From a checkpoint of a small segmentation model.
Model: 3.21M parameters, 48-pixel images, arch unet, norm batchnorm, activation leaky_relu, widths [64, 128, 256, 256].
Rows from block 4, named by matrix and row number. Rows with one number belong to one channel. Each number is 500 + 40 x the weight over its row's rms, rounded and kept within 0 to 999. All counts start at 0. Numbers have three digits each.
# convs1: first pointwise conv (model.enc.2.0.convs.1.weight, 256x256x1x1), inputs 128-255
# convs3: second pointwise conv (model.enc.2.0.convs.3.weight, 256x256x1x1, transposed), outputs 128-255
convs1.160:519451427530523548487441506484492524433464560514511473510544450538486534568540499482531498482503514532436525491569504467488545485494502484478494526500617495531555524493476598556521563492467514475549447540530431503511478440507541419475465506488499587490508448420553500451537581531531491553403543562529459557441536447426502517478413495514515565489442487449509494453393525550502502496493
convs3.160:475459516515563496509542394452552474384490537473545514454475439481487469445454485549432477490450543516530477469452436544522490468520439501508530511446527516491440496447514508497516480511473470401549508464433497493565459500482500515529478486500544571468503496504535486427510562537466519524578501505520432548571435522512498530431484439435378515476460500480493467516475472498452433493533
convs1.161:533506499511557500507505515511536550501527477578543523544564487523473485499519446500480493508470502504476499467529467472547481470474468595494507543456395442501505479463526507517509496472498420537484504563389524497533451494487565543449583478458498513419485488539407503467536525534500544532561553500487528477529501576549522543527459561487577533493448500522488489566557469607543551551563
convs3.161:554516512525517489520470507490535504452511532527548525512471441499485477488589513538472506524498446499472495473486500481445521536540442428504538534513499481574505575497554543547475491494444622471489503414534500521484519521527444519496524469486542499553461495503562493580561498436507493470495448465513515422478510533461537559527425475509520460449496506509490491460448554492501536523554
convs1.162:521498490549506514483556464510396527456498487533515348505555492454430465463548473476450540517452457563544562585530469495458516462442529524465502497468619439448430437495525512599575435540523490516459520533513480525490550436560524500520457507512545541478531481504472487500473533516490418502460515464417483550520527477551591460448435505513499519532486515541458518493458512485582509470447
convs3.162:554494460543522483499494464513493552465478503543521475559470537506518518480461489528515476503508500485556581472503466473488542421452490519461548516543477493483470498504506442532492493524539568554492513522518519513430460452489496567517485503524445632547449523531538552476498478476510487508514475506580540503487466437490503477485527554454486434471484512461435649486512530537550561496519
convs1.163:443503471455487444460452512523482480516479469460523464451508555504551485431525460445522520450506464532518467611541581486462508488511507564481553500577437503551464443506577491464496442521466475448457549513491452492535553573492546504564526486508439395450492474574469441535488472493531434534510539583533444541521471512492474491491490495488439468526579519530548524509480493457486442475512
convs3.163:566516505464526522444528555471564507512501499521485509444462483416419540492455444509460524495497542522517547453480484494536465545511463536425448536468501500497455438531410486506537436476499458500504488570482468500445487527481422479480506509508504388432542539550442520557442477536495464512548417504452552580510483499521448557552481465457506475541542462479455525490520551487526426420518
convs1.164:546520475538402539535562515508509436448518455571500536476461540528483577529472542509576493530458500506518495506433610469520472503492495489441553501463500600501554491561493504500444527441495512558420516484503508432451479377513475453510555462515528470454451523503488489611445459504413522473468476479483463509543507486474451582473520494442502498545455527487524475524507485530513516456517
convs3.164:541452500449512455478476451478526656533449520530496563499553536452459600541545500516498498577397497486371446452519529497462497493528556523488521487509564540476534513541502502516557471524471600503429425539533536487498489572506487527523512485533482479516506475468518527500474554527488548508438442505485452507442490478507482491418494465430507471530480495525536450568572495474487486518485
convs1.165:454459505522529502558556495497486490494500472436531509488482520524497483520494494507535483408533578462454516577429514522469502503527551542463494578427522457509444466561575404435525515484479528545457488534487468517569450521502498505567469522532508456583485443508500449509580534506477485448510506513525464460420493456498493567457470475459488517424559511419518524498487455508421577429540
convs3.165:468485523481537463441446527553490488524482533512471474468506504521480494528537447504541480502394508528482547500525528502529488500490438491412497425501438563465434572512540472477562483581513536507533517469493533479578487464486532545459489406538524475503432482503506500389459541463443524537543431528544528487430431523469531435371491561547478509500464454498544526491457524521479494479486
convs1.166:500478502532561468482577434492485515564516481542501592473514449568466551466476508492512497529488509487547498414546486523513514484475498475519514508548545519503489506516475508458483502552503517552522514451449493521527509406508450456467450504468439467531533505480511514577472539533439477529472496463587542450514495427574493479525532476508456546503514537548465408466491524407509555406509
convs3.166:504433453535540457547417571498549441512462448526481531443575466579508502539548506473543469505499491450456493510520512500484481464501542452525485467461472503492535531496463463420503521500456542588473507515512479483514478464485522607469475477466509539576504642525465498486542522518494531544514479495524519465512450510487531522396527518537489471508534444499419603483487485498456472485465
convs1.167:470483604511476453599550643550464498525534485501508478491464459435493509480531556521509552544503523557497480465603508571527516556504502457480469504519425463494488520573550512480501466455480451447473502507476502465468463570475490503503498567561545527504490542520539454581421506452503483499556512509459431539507475458541516558527456520453478544546505464470528520446585433466533564547425
convs3.167:572513447480509521532527455507518496467535522543525499562487498502508450507578534514482500449542497576455490486599611469501466558522461502446478472492500507507423399565459518527499468511512487471518507529427494488487471457517527534488468515466493444449408499570441426567549507535504483490491494511451463452539417497570476445472467559518530517521475458557500505498480442547457467470501
convs1.168:545518463507432491491513472513452479504514541514474509499433488549462543446476505441526529439479441510465450428511519521481417541533497487530552497555466433556566480455476389509471512496509520531547437507408507499567493494523412505518459451509466491521505558486496487480536511506550504474496500566579535609525540497488535478500441487543475458580509494425506444523522532536481469458510
convs3.168:570501530439459458470522548458540486470465516517471528574486503479492498468566446504542503448479498493469482509526469459493477458512510485460536480473425501568523537509514531486531577514497537552499529482520559470466485543490411446470530451535500436504559481565545550523392526471527471522442490482421519522463479469543512482438533482581593464615461556449520468524574496500505505500480
convs1.169:498461446531562465474486492494532534569540504526506521533575554522507482472463480466557411461517513490482444454491522554510537508459569453456498485451532537554470447447515494489549474531458488468505516477585468470522549443525461497480466496499522406511485503468543512502448521448473511465463536519533407461515545482553512507536461438448474552493570454514472479523500448495512501463533
convs3.169:520502502460537500503531505524526481476468525500537527528533469454463470494496460465495437543555469422428521468489492481516499535549459532481529417449512472394570545459500537502494498507505512430529427537592491494459445431461576513460491523467455466536466465558528535476474460625510541550537492490481521492513503476522537546527473474530513513469494527554537568504502455552447463572488
convs1.170:542542441489484396522462535503508510455512473477508503570575463539464511530520478462451536526497557442502514529534464490484474478482495535535479492486462502541489442417463519521506477552522464473524518498518411431442464511571496555434491519442472414429501447528486572527461517424559522440516528569474485518513535486485499529462513486516489525455421492434609523472480484568446510469447
convs3.170:410518431495526399419452468529549516552560457473494556461513510407509533532469458446541578449558451439481499493517424461530461513474503525488398478484483533518541434454504527489517512501514459490496474512491399513531525576517421468493484514510481490582539511463555533470474502496536459516542526437542551434513601514503545471591501489466508494501475570463477419594436545523505490478488
convs1.171:436475519525443552570519498520477507509494619521469494540416537545441429444540462507498440494530498540504500545545532450513487450486472434512507451489374568529536557464539504465514503474527508499485507418354436500472486589529556503526479470480510528496538578498553485502497507581525482531546486467531521469590524518574514528538532514519477483539430516509486509485456514493501427472491
convs3.171:516444558498488397505533436561540353513484551475516519487474488476469452490423496529482453565526530487536496545491567520490537492456618503407505475522505545529483539536453469547494469521487535565492481499578504546515500506539494518464548488524524602479459493494484453557520503543466590460520557467445513516493512468459548507503484569513509514586532523508484492457484555432466481525420
convs1.172:515506509505511483504510458479491552541522539469467462531508664517490466451469473496514516447511529413428434510530528474478503444500484492415441581476484499555465497493486522533414493497459498477453483477500519453508585468436474560435560484475619515479450527520432518479479566522567435484523552482541475525518501454520545549510452496477505443496492512432557470552515521445455503378398
convs3.172:455501506522542507488544513461502562533533509480482463481486463550522553474564500489475501457448494454498431517510455457517515545519466445497532487481520498525427502515512451475488413484435579508482486458473554506527460547477416518454492502463467496507470538511549499384482465463455479445269447463413557544544545480509545518510551544484606455482506559432491516484471440555395540463516
convs1.173:484550531473525461555524518435573489508437547496455429466396458550540547571501501592518475517541460483486422518515491505465503478522492525469463604573491571532415496443434523508555509528518508493486477500489494528515418472508476569482472536579524538524494465489504481449572457462478472511505454486511506520492558593441503517516464526481455519488490479535505494411509504534583477537491
convs3.173:533530538505576520479460441515579459380483523503422545519513533517477506445487487503522559530507503447425495511532477494506454529429442487513502531444515528507542533522430496519511489436544469467519483390430508520579503471482522493455496457452577524504549481477514508511539474419470546493493566510492527471497579497450570502469541548460451459497458529503459517402504544493513500483546
convs1.174:531435453474525427486515466454588605487490482494511574567467556439453478483460543524608500496456463428540542500526484431513454524455505392529522547524450467586544494474479483518510502538456473515443485481486531491504518570439510464498511497514510475558524556434496506513482488511428473454472563524484522474466517475489475512505505480492558441533538533448473496433520422507506531517483
convs3.174:581459514513438486479551486456460486511491468471523485498459477546415438548465575508480503449543513451559533524530544520562524533514529508567574527490550513495467513543487487464413484585422494545447516490510473488460511544451500516532467550479526428537522504483523528489481516548548557545483538482435600524498532523499485538512507543493494482521528502503538455466504513533524509460512
convs1.175:436477507525484537538452530485519479433510562469578506407540526516618470533536443534490392520491495524459491482524484495466508520481492488460497484434557443491514517567475516460509514516546496514471509446378479503561552552492531467498499419519484497496462460564503505465528498526488479473557504496465494556505507490506500438474510451435541464531472544523605552477460507536541535550489
convs3.175:528502444549527539542463559531456471484475477474507488421515504482458438516466468505552535480496543509599447507463463505458495486471447531618539571492440535502499491458581470491564493449463425518550414520464540531468433455452456538540489461489434457475495506521536445516497464585523409532518454522433504551489520491574525450511512514448535530552592554493517474469453490504541491562559
convs1.176:457546504484498496518500460490518438529466538629510438533519477484520490514555534396513463509504524469527474475534519457525481527492513508519463543524514569551533512514492486477489535469503435464494450482521426475466485528452523435506538481432497493455494464507463531514514473468465523468469572531508545420462459398505474442511534469463449549464418443457492551452485474520414571498529
convs3.176:480522544573561454497526495525481558526493479516540485526538539549477500567530547507486422507533498467527450459512419535569475549571482429527550502475448538493475485550517524561466471499454508483507471525481502449539542529487490530533466568411462507507489542456507518537508529609543522503453493449452495466516559552464482512542599486505516586547477470569478506524518577511537492524546
convs1.177:515469484540516466512593549495556549574441538459532491531502444524437477496532527536582477487518490556485529482575480499518544461560542530478524544533499453496523486490381501500572512575455411544549501492474428505499535494501501441519477487551464494481491527480448521563473521461469452536539501579490532479526466477487475417505537414443499445441487497447468407447614503543489515473502
convs3.177:465541508493475414450528437496424539462499597464538513510387543465474503515469603559486504496507482486518517520499609542509467555520505546424512425465535488509560541518606455524471486529494503382529518490503457516527521483488522424449534465542513492470527422568496516486480494555499443453438549513523526509494483584467511451500492513526504423460574579548525441460548446443552516513535
convs1.178:459551403518475543540531440509565462509448471475538507419507495518484476496496521517467518524511587512489473488537526539488511514573510549447460502562584513522537581430433545481501544515455469548530440540506487526488473532522509505452507512476511499528507508537463468545504546498472542484483463449507498442478536516599496592467502578539484445528534542520521495470546547589524522505493
convs3.178:623455583443466519503518491435518496562496486540465555451480481573513467538594433481493545484546541456579516490472490536498543519531535534551527492447440481516526451514434466529473583593503505477473519474475543439473450473495511513493570530544497492454519473463526553448449546524545425484443481450482504446462479456544470494534409477520482500507556452490491397534484537574484490498522
convs1.179:423474546530465491535523591420503479482558438562461461495554505512518478573471523454466518582497430479508563475551552500485499473461464488487470444473477461436494404481568532465508465541505391491505458496495548497505536552487511494527488491489513481488506523545392488566578520547532488547408534507515555533484511550516527550501484556523523499464463487480492546517524520512547474514530
convs3.179:496546442512516502491459526530524528519462462527509490568571495487425505561497492536552486432477464560529548462560500472479513424487519534495523496480474504468537547519549462525489491464477537483429533528533472497473461504516489474509526437604494471496534573505454493507588470535460479500522471530423529466485515546450518469469482548430516511553549496580539487468520559428459485488457
convs1.180:430499509507446595553460565480527456489553541473497486459469469537500472497491625497492421474523556551563498535496536466560499505512549524432451412484484612551478411500517502485412484542557464527493424481457473524470554541529516526560538501514488507494559445536528464499420469549513609508452451581496480526502497559528486445468504467487509455447478507495552474493487455489464546474429
convs3.180:504466465470492488503516468492486528547527553537532402458509443514502469480544472498549522443497518454509540460508476518489535604436516487436485417449509538457468484519517535543480525463523561498495434456473500494477431436476484456580500484519563488446460470544513458403426494410444471477575489424421507536512542501446469505524525565504489503508467528514470505435487491503479486516470
convs1.181:459553460498501429464584564524460449462463503435447535471504504516478474515479520520502560475563512499482489514490489446535612525456506580530510461489461408422572461541609516534469487449496487504506544487524473508518528490510500564478516421441463512573492530550465399517487466495494496456481496606520440522471513506488487430440458486519503467483461515482503573470515543509502524487510
convs3.181:511514510534535530514471553438406506653515502468526522513464507505545530490493466489507490490514530461554498529415466513479462459480545472513501495499505496504512416489433504527490494444536490462506460504479499514449425530565539473600517498556451500480456443545457406502485535576517502492474448487449490442474526429390525460569471522440444566491525534521519539513525521474436471568544
convs1.182:528497454474492512480572444530498475550537455426486443548445513512471493473500526465513556434539451503516481467538478397457501482494521478521505506532565487501476547497518510488498449480452559499488471501528458533539416590511497481540548456511479439490464536513511482536566485441507485429443477515533533454456507470502553547482544460527449483530632508490515529536509521537495528494504
convs3.182:493567454496453451553519526449426459430501442479534526530507499539385532584463432451521535482454546509523448482449496519525535556510426489508531551497532449517516459517511522554476517510503639503503564572541539441446584521531518498539514500484457502457498432519546459456476499539516480543539462488487491501466438476459563501484502476542536487541492496540485560548483530491468501511512
convs1.183:497506500571501557484548461488400507534498458466521495458442491484536576498503493535512481571543461552520512416532521548574545527468479530496491504526549401491523481536481502528492500437450554453478466510349507511449497366496631514511525457524514504562545500483492511518397520473521496520516483478468623454539530508495528560457490505509444458472494509514509493523542454584467520593490
convs3.183:462469477463435470557487491495514484426499476405558509486519526537467498400502467435492451494549522413532521397444521490456459459487461534487438473469536529496571479528405559559524478457500459502432452463538577574446505415454560420488497499501502542557562543472611506466446542572515539467507548504515500504440477456477469522455431507479433461518512520519524503485552527519578519470504
convs1.184:571455509487490520493419467474524495517479473502517537508492508515463489584556583378457432500460560524606506472483476522427574514537492436548519472498456402514517443481506520499469484499474491595493467478442431472540507478458514455474522403531454538434546496544526551441445507481454547463539460461507491496502457545521506454561482487529472531499468499443540531447571494513536524492499
convs3.184:524499495487451515585460526499512485547480475505516443525467522405465582513500484517595508485449483532524506471531488508551534546493552454517488573451505530494503409516498468493517470505538484531495468483542483524613495582445474527551518506518513451493542456474516445497445482404505491491493556552541436538578476602426461496519440499499463526551431482536556453435464433502519571506491
convs1.185:495518482495532602459536521471505523460466498453487534507537512537451472509527512518389483471482533526525570546457500508447488476530450469546551510555499561457495469613434473450494544508492513525495496495530516478511469522503516425479481461522510523538512534499470479550461475553469537480531546458530575524534553539510502536543441478564435499484498491464524509499527487532542492550494
convs3.185:543514553417506496493468565471511532441477431468512504500411513521442477507520582622548524534495498494489507546509498479502494519526501484495501563401464548416486495513474474465493502525461478481460501503508360525512479380420497557440484531486527488536539525482456508479518485559560512490453512482487482477456422466399493526481504534499408513490450461511461507486441465447499472485487
convs1.186:475480511484548506523523536513471512456476585446571523572543516508525501448447488523509516409520461511431481523490585407544401504438492392539525520558596547507488497367653468525527521487441499484487509493476526531518502397477446487449456474554500549562493501505532435516549519572498512490479458522475551510472527489548501592568442452477515541432546499535502474525476520441483489519517
convs3.186:502518425510539464500587476552544467472461472517517477474502540506494496545528516519478565514484537520458539517484554523507426502483510467449534503460568517484485535451529505504529490477513538480504386501412496539630501509506502467514508443488525577503536478486496472506475503528500524473534529457518429511513556517551518449497482459542485569481527563516462555501478468481504505552571
convs1.187:467496509477440442535511463531469463458500514434433542586513507498462537539488554452466519503544562501483536462554479491506521435504489462499498476532447547466482475440509475553455469495507600502552528563480512506501458572565457520490481533541492484543516504438549420457483475472498497527520510451449535482503535512538504452489461500444449468552517494459501451470514507454509440473490
convs3.187:473536477554519542510442408474568517481532405491440481572520471519538502636569500487565538552630503467460557475574497554423463539507508483515455519510544523539475468525459483571510426530492565507526500519539534458449470469545454520503557484479420527516421521553518537492477515531446516507519493477525475478512543533471505498522474422527473459478505527465562462480492523478437521524498
convs1.188:586500519464474487487513534465498517532490476551521525447502491422468530447475485504460532436502511469475510519515484501481490474520413463460488423512483420509502422527594538451516529473470471492538586494446511524445549497492400472471537453482577568547503433533582463475528485467481472478524470551438504457498489486435573485423376478475496478516519478467529491450555455487476489538452
convs3.188:499455574528467568442518504487486512480489487500479475562494517458495489509482528528511457529526534514485539541475468474507424523449552407493536473597506479461549551468474512514519481523486511571469493445452561541535506511465553444475494559452601481508395529485515503461423559467429502416496507498493518484455514512440561500483529521493519513449505536505510495475461456533428491417515
convs1.189:533503484497477519533464534498457488477479502454499440559489495549472497490385490484430413434529545491535536464543515455495486505496516548471463374492607472476453450463473529450536534530624489531590502499413443447544507494526514516428528570536554530418524454476505514494434532484592587453517504484584454493518445501480416450438523470545570492545493523481539466536437485523515521467367
convs3.189:477496496504520442450354600541498488503500519532523483519502466574517461531426516477450534537644508495520519469513528514471542476416455451475522513509531497509520452484502561483533447529544537563476487468532514495497548541503431434490488510500507506471445548474575513556499517489480525525449516532502540514554475433508483534499496450484504497525451518525485481618492484539512495514466
convs1.190:433505515525461444479472487488524550499480613516500431466487491503508530452489471478515522505542475497501498505535546568423478572516479452397427472540581518550557474475451554533488499427465548529543517505455437512542490525487488541502548486538491460554450548520467464472542450456606555544501578534509497525514526503476482529481544531579545412498546512434474477457536466540510474489468
convs3.190:513421503558487463470439482535482531466482515503440491456498522518494477492562525576485455551480480559522507479517520515531513530500461436476445443540470497509478461520498459567489470475496493421502472500470524493459480449538458588467404493469558483513485490521512440509523498461531495470473548523565481423583434445539539432538492484509513516543494511558548521464442506557554453418489
convs1.191:558443479511510503495534522481476559480425514447513499530463486522464470535510467528516467500499516572531588498436525482527438500446500514553486486481594502493491504458461476466468497516453447543463448440501505534527496575497458522472556464475514524490466533515403510495471529479505477540543499444454540515503506455527535533498474557464505510524630462500433449626504501482505514467484
convs3.191:462478533519544518491482478502546480503471458542558417575424519441489511552518524389468469479439506445456529509515490540490504539479479442485518513485460525471503550498480503546502534517530473562511479435491531521497493540500421537523497496457513431472461466536527582523525539561553543525443579520528501548503390509500546518493552475430397469473546491527506476520532506467484495567470
convs1.192:531488514474485497457560524533472509517493504520552513523508454441464533526504403502539484500471493525467474550493466531445418470528418459433400512563582620564512454471512483487550474543434458512446527575460510446548463467526504488470572498550517494487481450522521530490505461546519502501487507478472535547482499482521447535541506516499590560541518574532497496465511455547394465529449
convs3.192:471527562386519477550465508450512486513491563528444505479565472494558503535493531567529479444549475566478454581552487497543533514482469567550439522472494473515507541472487430562575535397455464458523490457548519469506546508420486537493483510541472528411483533510410545446463484486515457538557401507472485527506601559554436518485518468564460560478508537464543440544559459489468533522494
convs1.193:552565480501496564456569571484518498514474458492460493498521537504499498513464459552432502467518478519551527514573513476437498535506555446510473510484515511467500525541478589503477449498549469474498494473542453528433513531449572467461482553486448540480531565539321510493458527524532507526530511544513466564498487497468515520511466491488495519517482477545509496549422488357546467481491
convs3.193:507575514504524489556543478507448489502497438474514540520492540534567596518415494503485457475525425527490480460486488441467549557550543548495569529470473522456496519546509480521503500471447483450525532528462456453419479476549440446534536505659460448506460472563444532543494442523459501475493546481496438430478477516447452536511490494447483456541454511531519427513546463488530487489555
convs1.194:500492501494488496493531490519519407472497454494454475466395436512523534485518456542533483475521554482539488473540460518480538436453531451488505457473419428484502590488498491484477535497495586489504497467566484514463524428475453558489504563521566475509456481508557461532551511473423500474538521524488498438547486474506528509530456489559436530473556515460484418485543524517475508558483
convs3.194:492547506516538545508539460496501553516505451464484468512624471561522511561563454468519487546423506475567428521527557465495461583509527442492511538460450532480546549479486539462511465419531520491522524485466555555437520528566543426536563499473501492501471460439508448576465556564486552539450535535546472487453482473514527491488510514485533500418458494507473444520495449486508524534516
convs1.195:631455518467533554516496488496557513453569521525476567527468516568493489500512492508529529562590490501500537444429474471519551539456497427556422511479467461493492505599454554550515493454524457479447471466484447496501460481477462501483549512542440589408594468442431455525509496507473549480462509473505488571510462495511504525502530398493475509521509431488513510495477513512535475586502
convs3.195:479501423528556498542515469503486555480505497521519454554409556487410507528535509486485486431488428500564516566536523542550477518457500528471570469520538521478472405529538493451541456538549479501450525518559530464555446589459507496508483503562478468485505480463550511440479510495485514538535505483474483471535530477460436491461531562495502544524514545494500445498429452523424559594479
convs1.196:461479442520538557517481447493545445511456471523493506457459487550452490495485476514558439522529528480555481550440493504586440445515490498563455552448547598549540490480525462458438460448555492545567528535497485460476463488508527552434521468453510492541590500623534487506497547479600545504516403517429518490433507587523522519483513500483515489545485550539498480533452531542512518463536
convs3.196:483501529447566475501526476520480379543590526507594511496531518442554497463521534566478507517531449505496623553518477507512523435569517484491514426495529487504503576466465510532432450497507488483589472498451510490506493506526502428592516453496487450533513486400472480509461480518500493508472504608529479511533521494531586459529506497577482509471514502476434502503521508470529566513474
convs1.197:510467476429475406456582463469457452509535566408472580523466535482529505487492511554514500529471479410474514554501445393457520501532494500540514434614554480476530443542488471476488481497467458542555475571557441486410517545498543445506477511503522553522500432518531512485468565504475436553475484535569520467538517480469545501527502408513525461486529538528499500537574554498561474480546
convs3.197:533476484560522493516543529468499417485456543528478512508464512536524527550431473552552475481483482544492441482532493546510474514467508534521539496525556563437504467484469503463505516445469467487519509489449498504531484489524531469459566444539501464501503608512516453430498495457511483489564502515522516460525598506456443438522535515507506484507529530511506467475507512476425407450466
convs1.198:442485486484517539465519543525556539539442485550514479481459491499490534452454497460482544521524486511491468444482465497507466480516505503476522560505427571593526472407496497459497524460562542508508476530465569453462557497468466427502421517525486439539527434537589500510540426569503500508516517496478526586549483549527464458449515452483605509475320540491491444521487458470552466444458
convs3.198:455486548580489466436530500449506439555471518466480482482500486471447494549491480512483468461458532600578507455450455458475527495498524496450420508509515529517503480446532562515468559435485540511579452438484457495507503498560486541470543443547494489512484541505452505471563540538504539548467532504533419465459528487415519535468518498468525471657462518551459532505466500436487427536514
convs1.199:422525510472514486573465490539496459499530496579574456571503559534505508531498475504488452525527469556487430465503508387516529506514491501521462488600486458524490481545531507443457506558526471526511512587339541468470506437420512535479522476454495525535565489562486504462515537552474479506522543494481523512553482520514534440464464464503536475501438476501488544429502530501504531519498
convs3.199:557456541482489498440413501555501531537495549417427403458455552511549541459542528530448582486441511487496496506495477542522458468478503465499550563534541517535444557510467537536483555450454513469487545516470583503461469507497581430579462524501469512540487501584516459504510478517492502512502464446542479406415466457491541540515488452491487510508512520509493537493468422539532557536498
convs1.200:467573525485524498507546502498432448488469485476440487510586508556497451430499488487553484494480409475484503506517490472514539478487452538543438449537461515494515476533529463478531474482509697497510480469492461496548507553571489544495358562531477494522547567508562515500504509461485446529560503548564568484506488524503499533492536439458549512451482442448533448497491536477454524453443
convs3.200:491513583539529457512505427435550482486475436482493455544503527531463509435505527469496493503472498564602527539448599533501445470527507531471452438497525498506554561475483507546504490521414432561536571555528490523487495564531365571424532491543547542529519443471484458531485491529437602505492486506404518524504466468558373523521512517545455500474428486534502518482509545505539535544484
convs1.201:555475518488526494513501438508444507438480496509521503431531506461549657458466515534572426541511475503479508552474583530495530448478449599513501449437474515469471617467500547544502497483466579438527484501473491507544491402438571487507455476497476530498511548515476523520509498486545477465537517610492496464426547504575522571468547483472534471509448534528489505481568449558498493505524
convs3.201:501573445519526542514510466493451527481480473472514526524451451485504480459490475567475515532463472473530508445520481425500498418478598537549506523527524521497442478499488425461463521500502417549552518534466475514450510414500598513471481482433449442487522501525566469475514494529439477482514555519484511514531570479491456500486445468525524503473536575571544509476450492486475486490426
convs1.202:445527520426470450471475462501544472514492513546493654480541499544528451530494576449439512467522507504528494489604541557436485557601538507525527489534427528523493473538466472421421545572503495500488438487512478478450483468442573530424481511496501466530543494553524471534517450461518536508462496540492490531504482497536447518461552459520580463447513494497484457467575501517486502514538
convs3.202:483415505477539502514435464504434570516439526411540547511454474517499473527503539412416521452451473529515515512478495465513542496528469579526542562518503500542542601487500513528494511500444423474512509493450505501531519415465497583550535522546465542503533461449479503480450545546521415552474558507503460474501560552572494459490502458451392557496592529526518506468495429565449477457469
convs1.203:539462552523503547469421526539483501511481469519495463494482523511501532441483579448471494452517479518533439480495492563450593500493508488516551522508530497551526563681613532532496513495552539500474480472540570522534489445521455479521474506514497481533477517518483486440536488409487495513483513488447413553466537541521529524498452476502421500495444448480575492572548520488479387523499
convs3.203:480486461481545441486461544549497489461456493538501491508468485571459479504526482451570529504451496407435524509419503486429483496486436516502552468567491520478464512562435474569486505481472543504511569590441458493530524493517505482538484555542487453416549466444463524543526507537516497514485528487549594499515556433458543505480516524470513481465520523433501570483526452536509558511517
convs1.204:483469567502499543592460557549449485540495409490540500464532466465506466489549532414469461475543485491510544530502381493531426536456550449513487457494392465590510460545487520542534459562521459544488472498556519494534497478460477478499543487570562570531494451556544512494540476540496568416564519492493517486487508535485485463515497472509475463500448599553469577477472518494562552472418
convs3.204:499502433450483556480492526570496488407514478475493520524472571463467480506496441479514512449530566481497495461461412499509463524524515401460513534534509513516497467560530527483579495457451452467513480589470489439428479495457468416531457589444491494478499476464521485516499461504548483466513561520483482461427575537483452530344503485457432522501468541522464431515535498485556495503516
convs1.205:534453483498516512479488482495514499520518571513462530535524480450497521472498537475463458519493555606513467501494481486530526455456517447493512495562582434459502505495482511484503488503470581487535555457499489457499447523542432547503504473454503568511479507508525487598491457524509490485532578543432474518571424507527528458559551489537514506517468545559623533479513543481409468542446
convs3.205:532506504484508482516434481521536492481527446496552513482535489516549467516399477511507469432515472496470495536434495511504535486563539502524503554484454482516491635477475532499487514489501467493468557479546411488597496553515571545487611541434533562490494513474531477568495562458458480529524548472551519481428569513486543475573504496530458444435564477490495548534484515555484543509537
convs1.206:583465523540544498492485511451473493500486567467539476468502534499527527483511496475513456529551385431506536519525485487460519520428481482551691619501469476481496505569473489524522503534496561489536504487469503483468497512491537536458445469499438509541491531492554450514500511500532471533470530489464495485473513591383510464480533545476490489560423491491459503489463449461460496531435
convs3.206:522464462500560456470460407486526532493520493557489487462546519516483538546528528444509449473561530470457501498568434503565495477513436404541496449454466535448513477472479524476477489504467526479467481492485469500461485504487523532439456518483502450478500563530506492495464437494470502481434587443490492527486509488546488502407557469466469517501504568519420519509502459509489545490508
convs1.207:436457510485469514497481511512440456542494490499529499529543437505543506461524481521475426491522508530478512488505482493509510485496519504466530549422574555500508580520497538480527501553484468420488463525490500452404542502438466478571485495502606573495535505487420548405473579496492459514490533513525556541522468474518524491501421503484528500558484513457440504401454532479507478483405
convs3.207:516464508529488516513491555504545457567462479542510485531484479553539444522440505471474486507488454524478511506422567545507507515465480440519590503517548477487497470461441495480530486543479504446486547512562471510552498577502571463485481498527530562532477464552411528540490483496486497493567538499493473484503530499463500483505487401559489550553549491473546492481511554513535463484513
convs1.208:462535459464474546541518524484497520474495428498417544390572491489534489467494444465522533463446409444496489515511548500489563507482558512497451612479527477513458495427403500463461520521577436504538504473500520448503523427529565502454467497585453372482518439521561515516510497516485478449563485517500555473529503466535435444488517444454490542386529539463520501541494535507541492488470
convs3.208:446449498544445460517464464572508445500541460508504501458449455517490558518522506569461520444469493544550464478514444556517482474516559519480490537554578526451534446582485491559457468548448503465536472475495500488496473518460566480499440614437540576465523465525498524509476507428462500478617506500541489433479490463482528495467496538435509538444474580423502552508505538540532522468534
convs1.209:390537450509467521546464540468449497498465613518556485520536505539535566532467533514484456580572510481471503494559456499513477511461521508473485506487538529546494511421469555468508510510516599536483477519524486531526500474461536478550506412475480409500509514443511487482568567490490484489582478546522425538508490527551606340475480519492574462531464507492505437506571515499513470487517
convs3.209:464486453463480559485514493482496507501486483485433490507577506536554483436506503428558490493645462520554527585455408523529512519502430524505562470568490457472479513598515514480517550477541515498499557527538551510571451477424508516553503524564470464438472380481439513540449527411510502513488504511576570511494511502579489486493473510444540471500505421370531421514536422496472428462494
convs1.210:466495578493505496443478484514479548551514448529521512527605486445408471485418526560453528479441441512494503420550521527489472510501465470430474579510494540564501546501429472495438447528486567488509483430462547515515480469540517424489519450461535604499466502517570472493464503541489493474531518570531449475510478571483509522519533510467523473549472465513525539503511523478459466503559
convs3.210:450536603530528496489549559511456514476500549488543526494497532427489408505500501529522526534499552589497503476527510525477487536442647507482541543546565466494448507504521503456462515496510500528507507518484501505569389543543571470494496475513463575502556501452476575574476504498532415463485449557551516460489508490498509422495517513557488469544541547514490474558517519543543487460442
convs1.211:551479536439481486452469600490499493548514442492484496502507557491481477472474533523475569354496479515504490546417476488530501495493522505549524476534507506554526524558527523511469459485516519454517530464439536474541476535546519506491470474563529509420559484517477500475501499459522520531505515514561518496526450433538509529496500544492510473564523492523480481554550509507511488514466
convs3.211:541534587595488457517501434458456504483561520490555491470496556465483504522597451544550517530411438464537498509528454517557582493498558506526535517475496493552548513536520466557527488456514539507531486477470558413534538415412526495506479490511411554511497441509517543456476478541533468479564476568458492530508541510439448556598488516487484423531468506529409492490456527529567517458477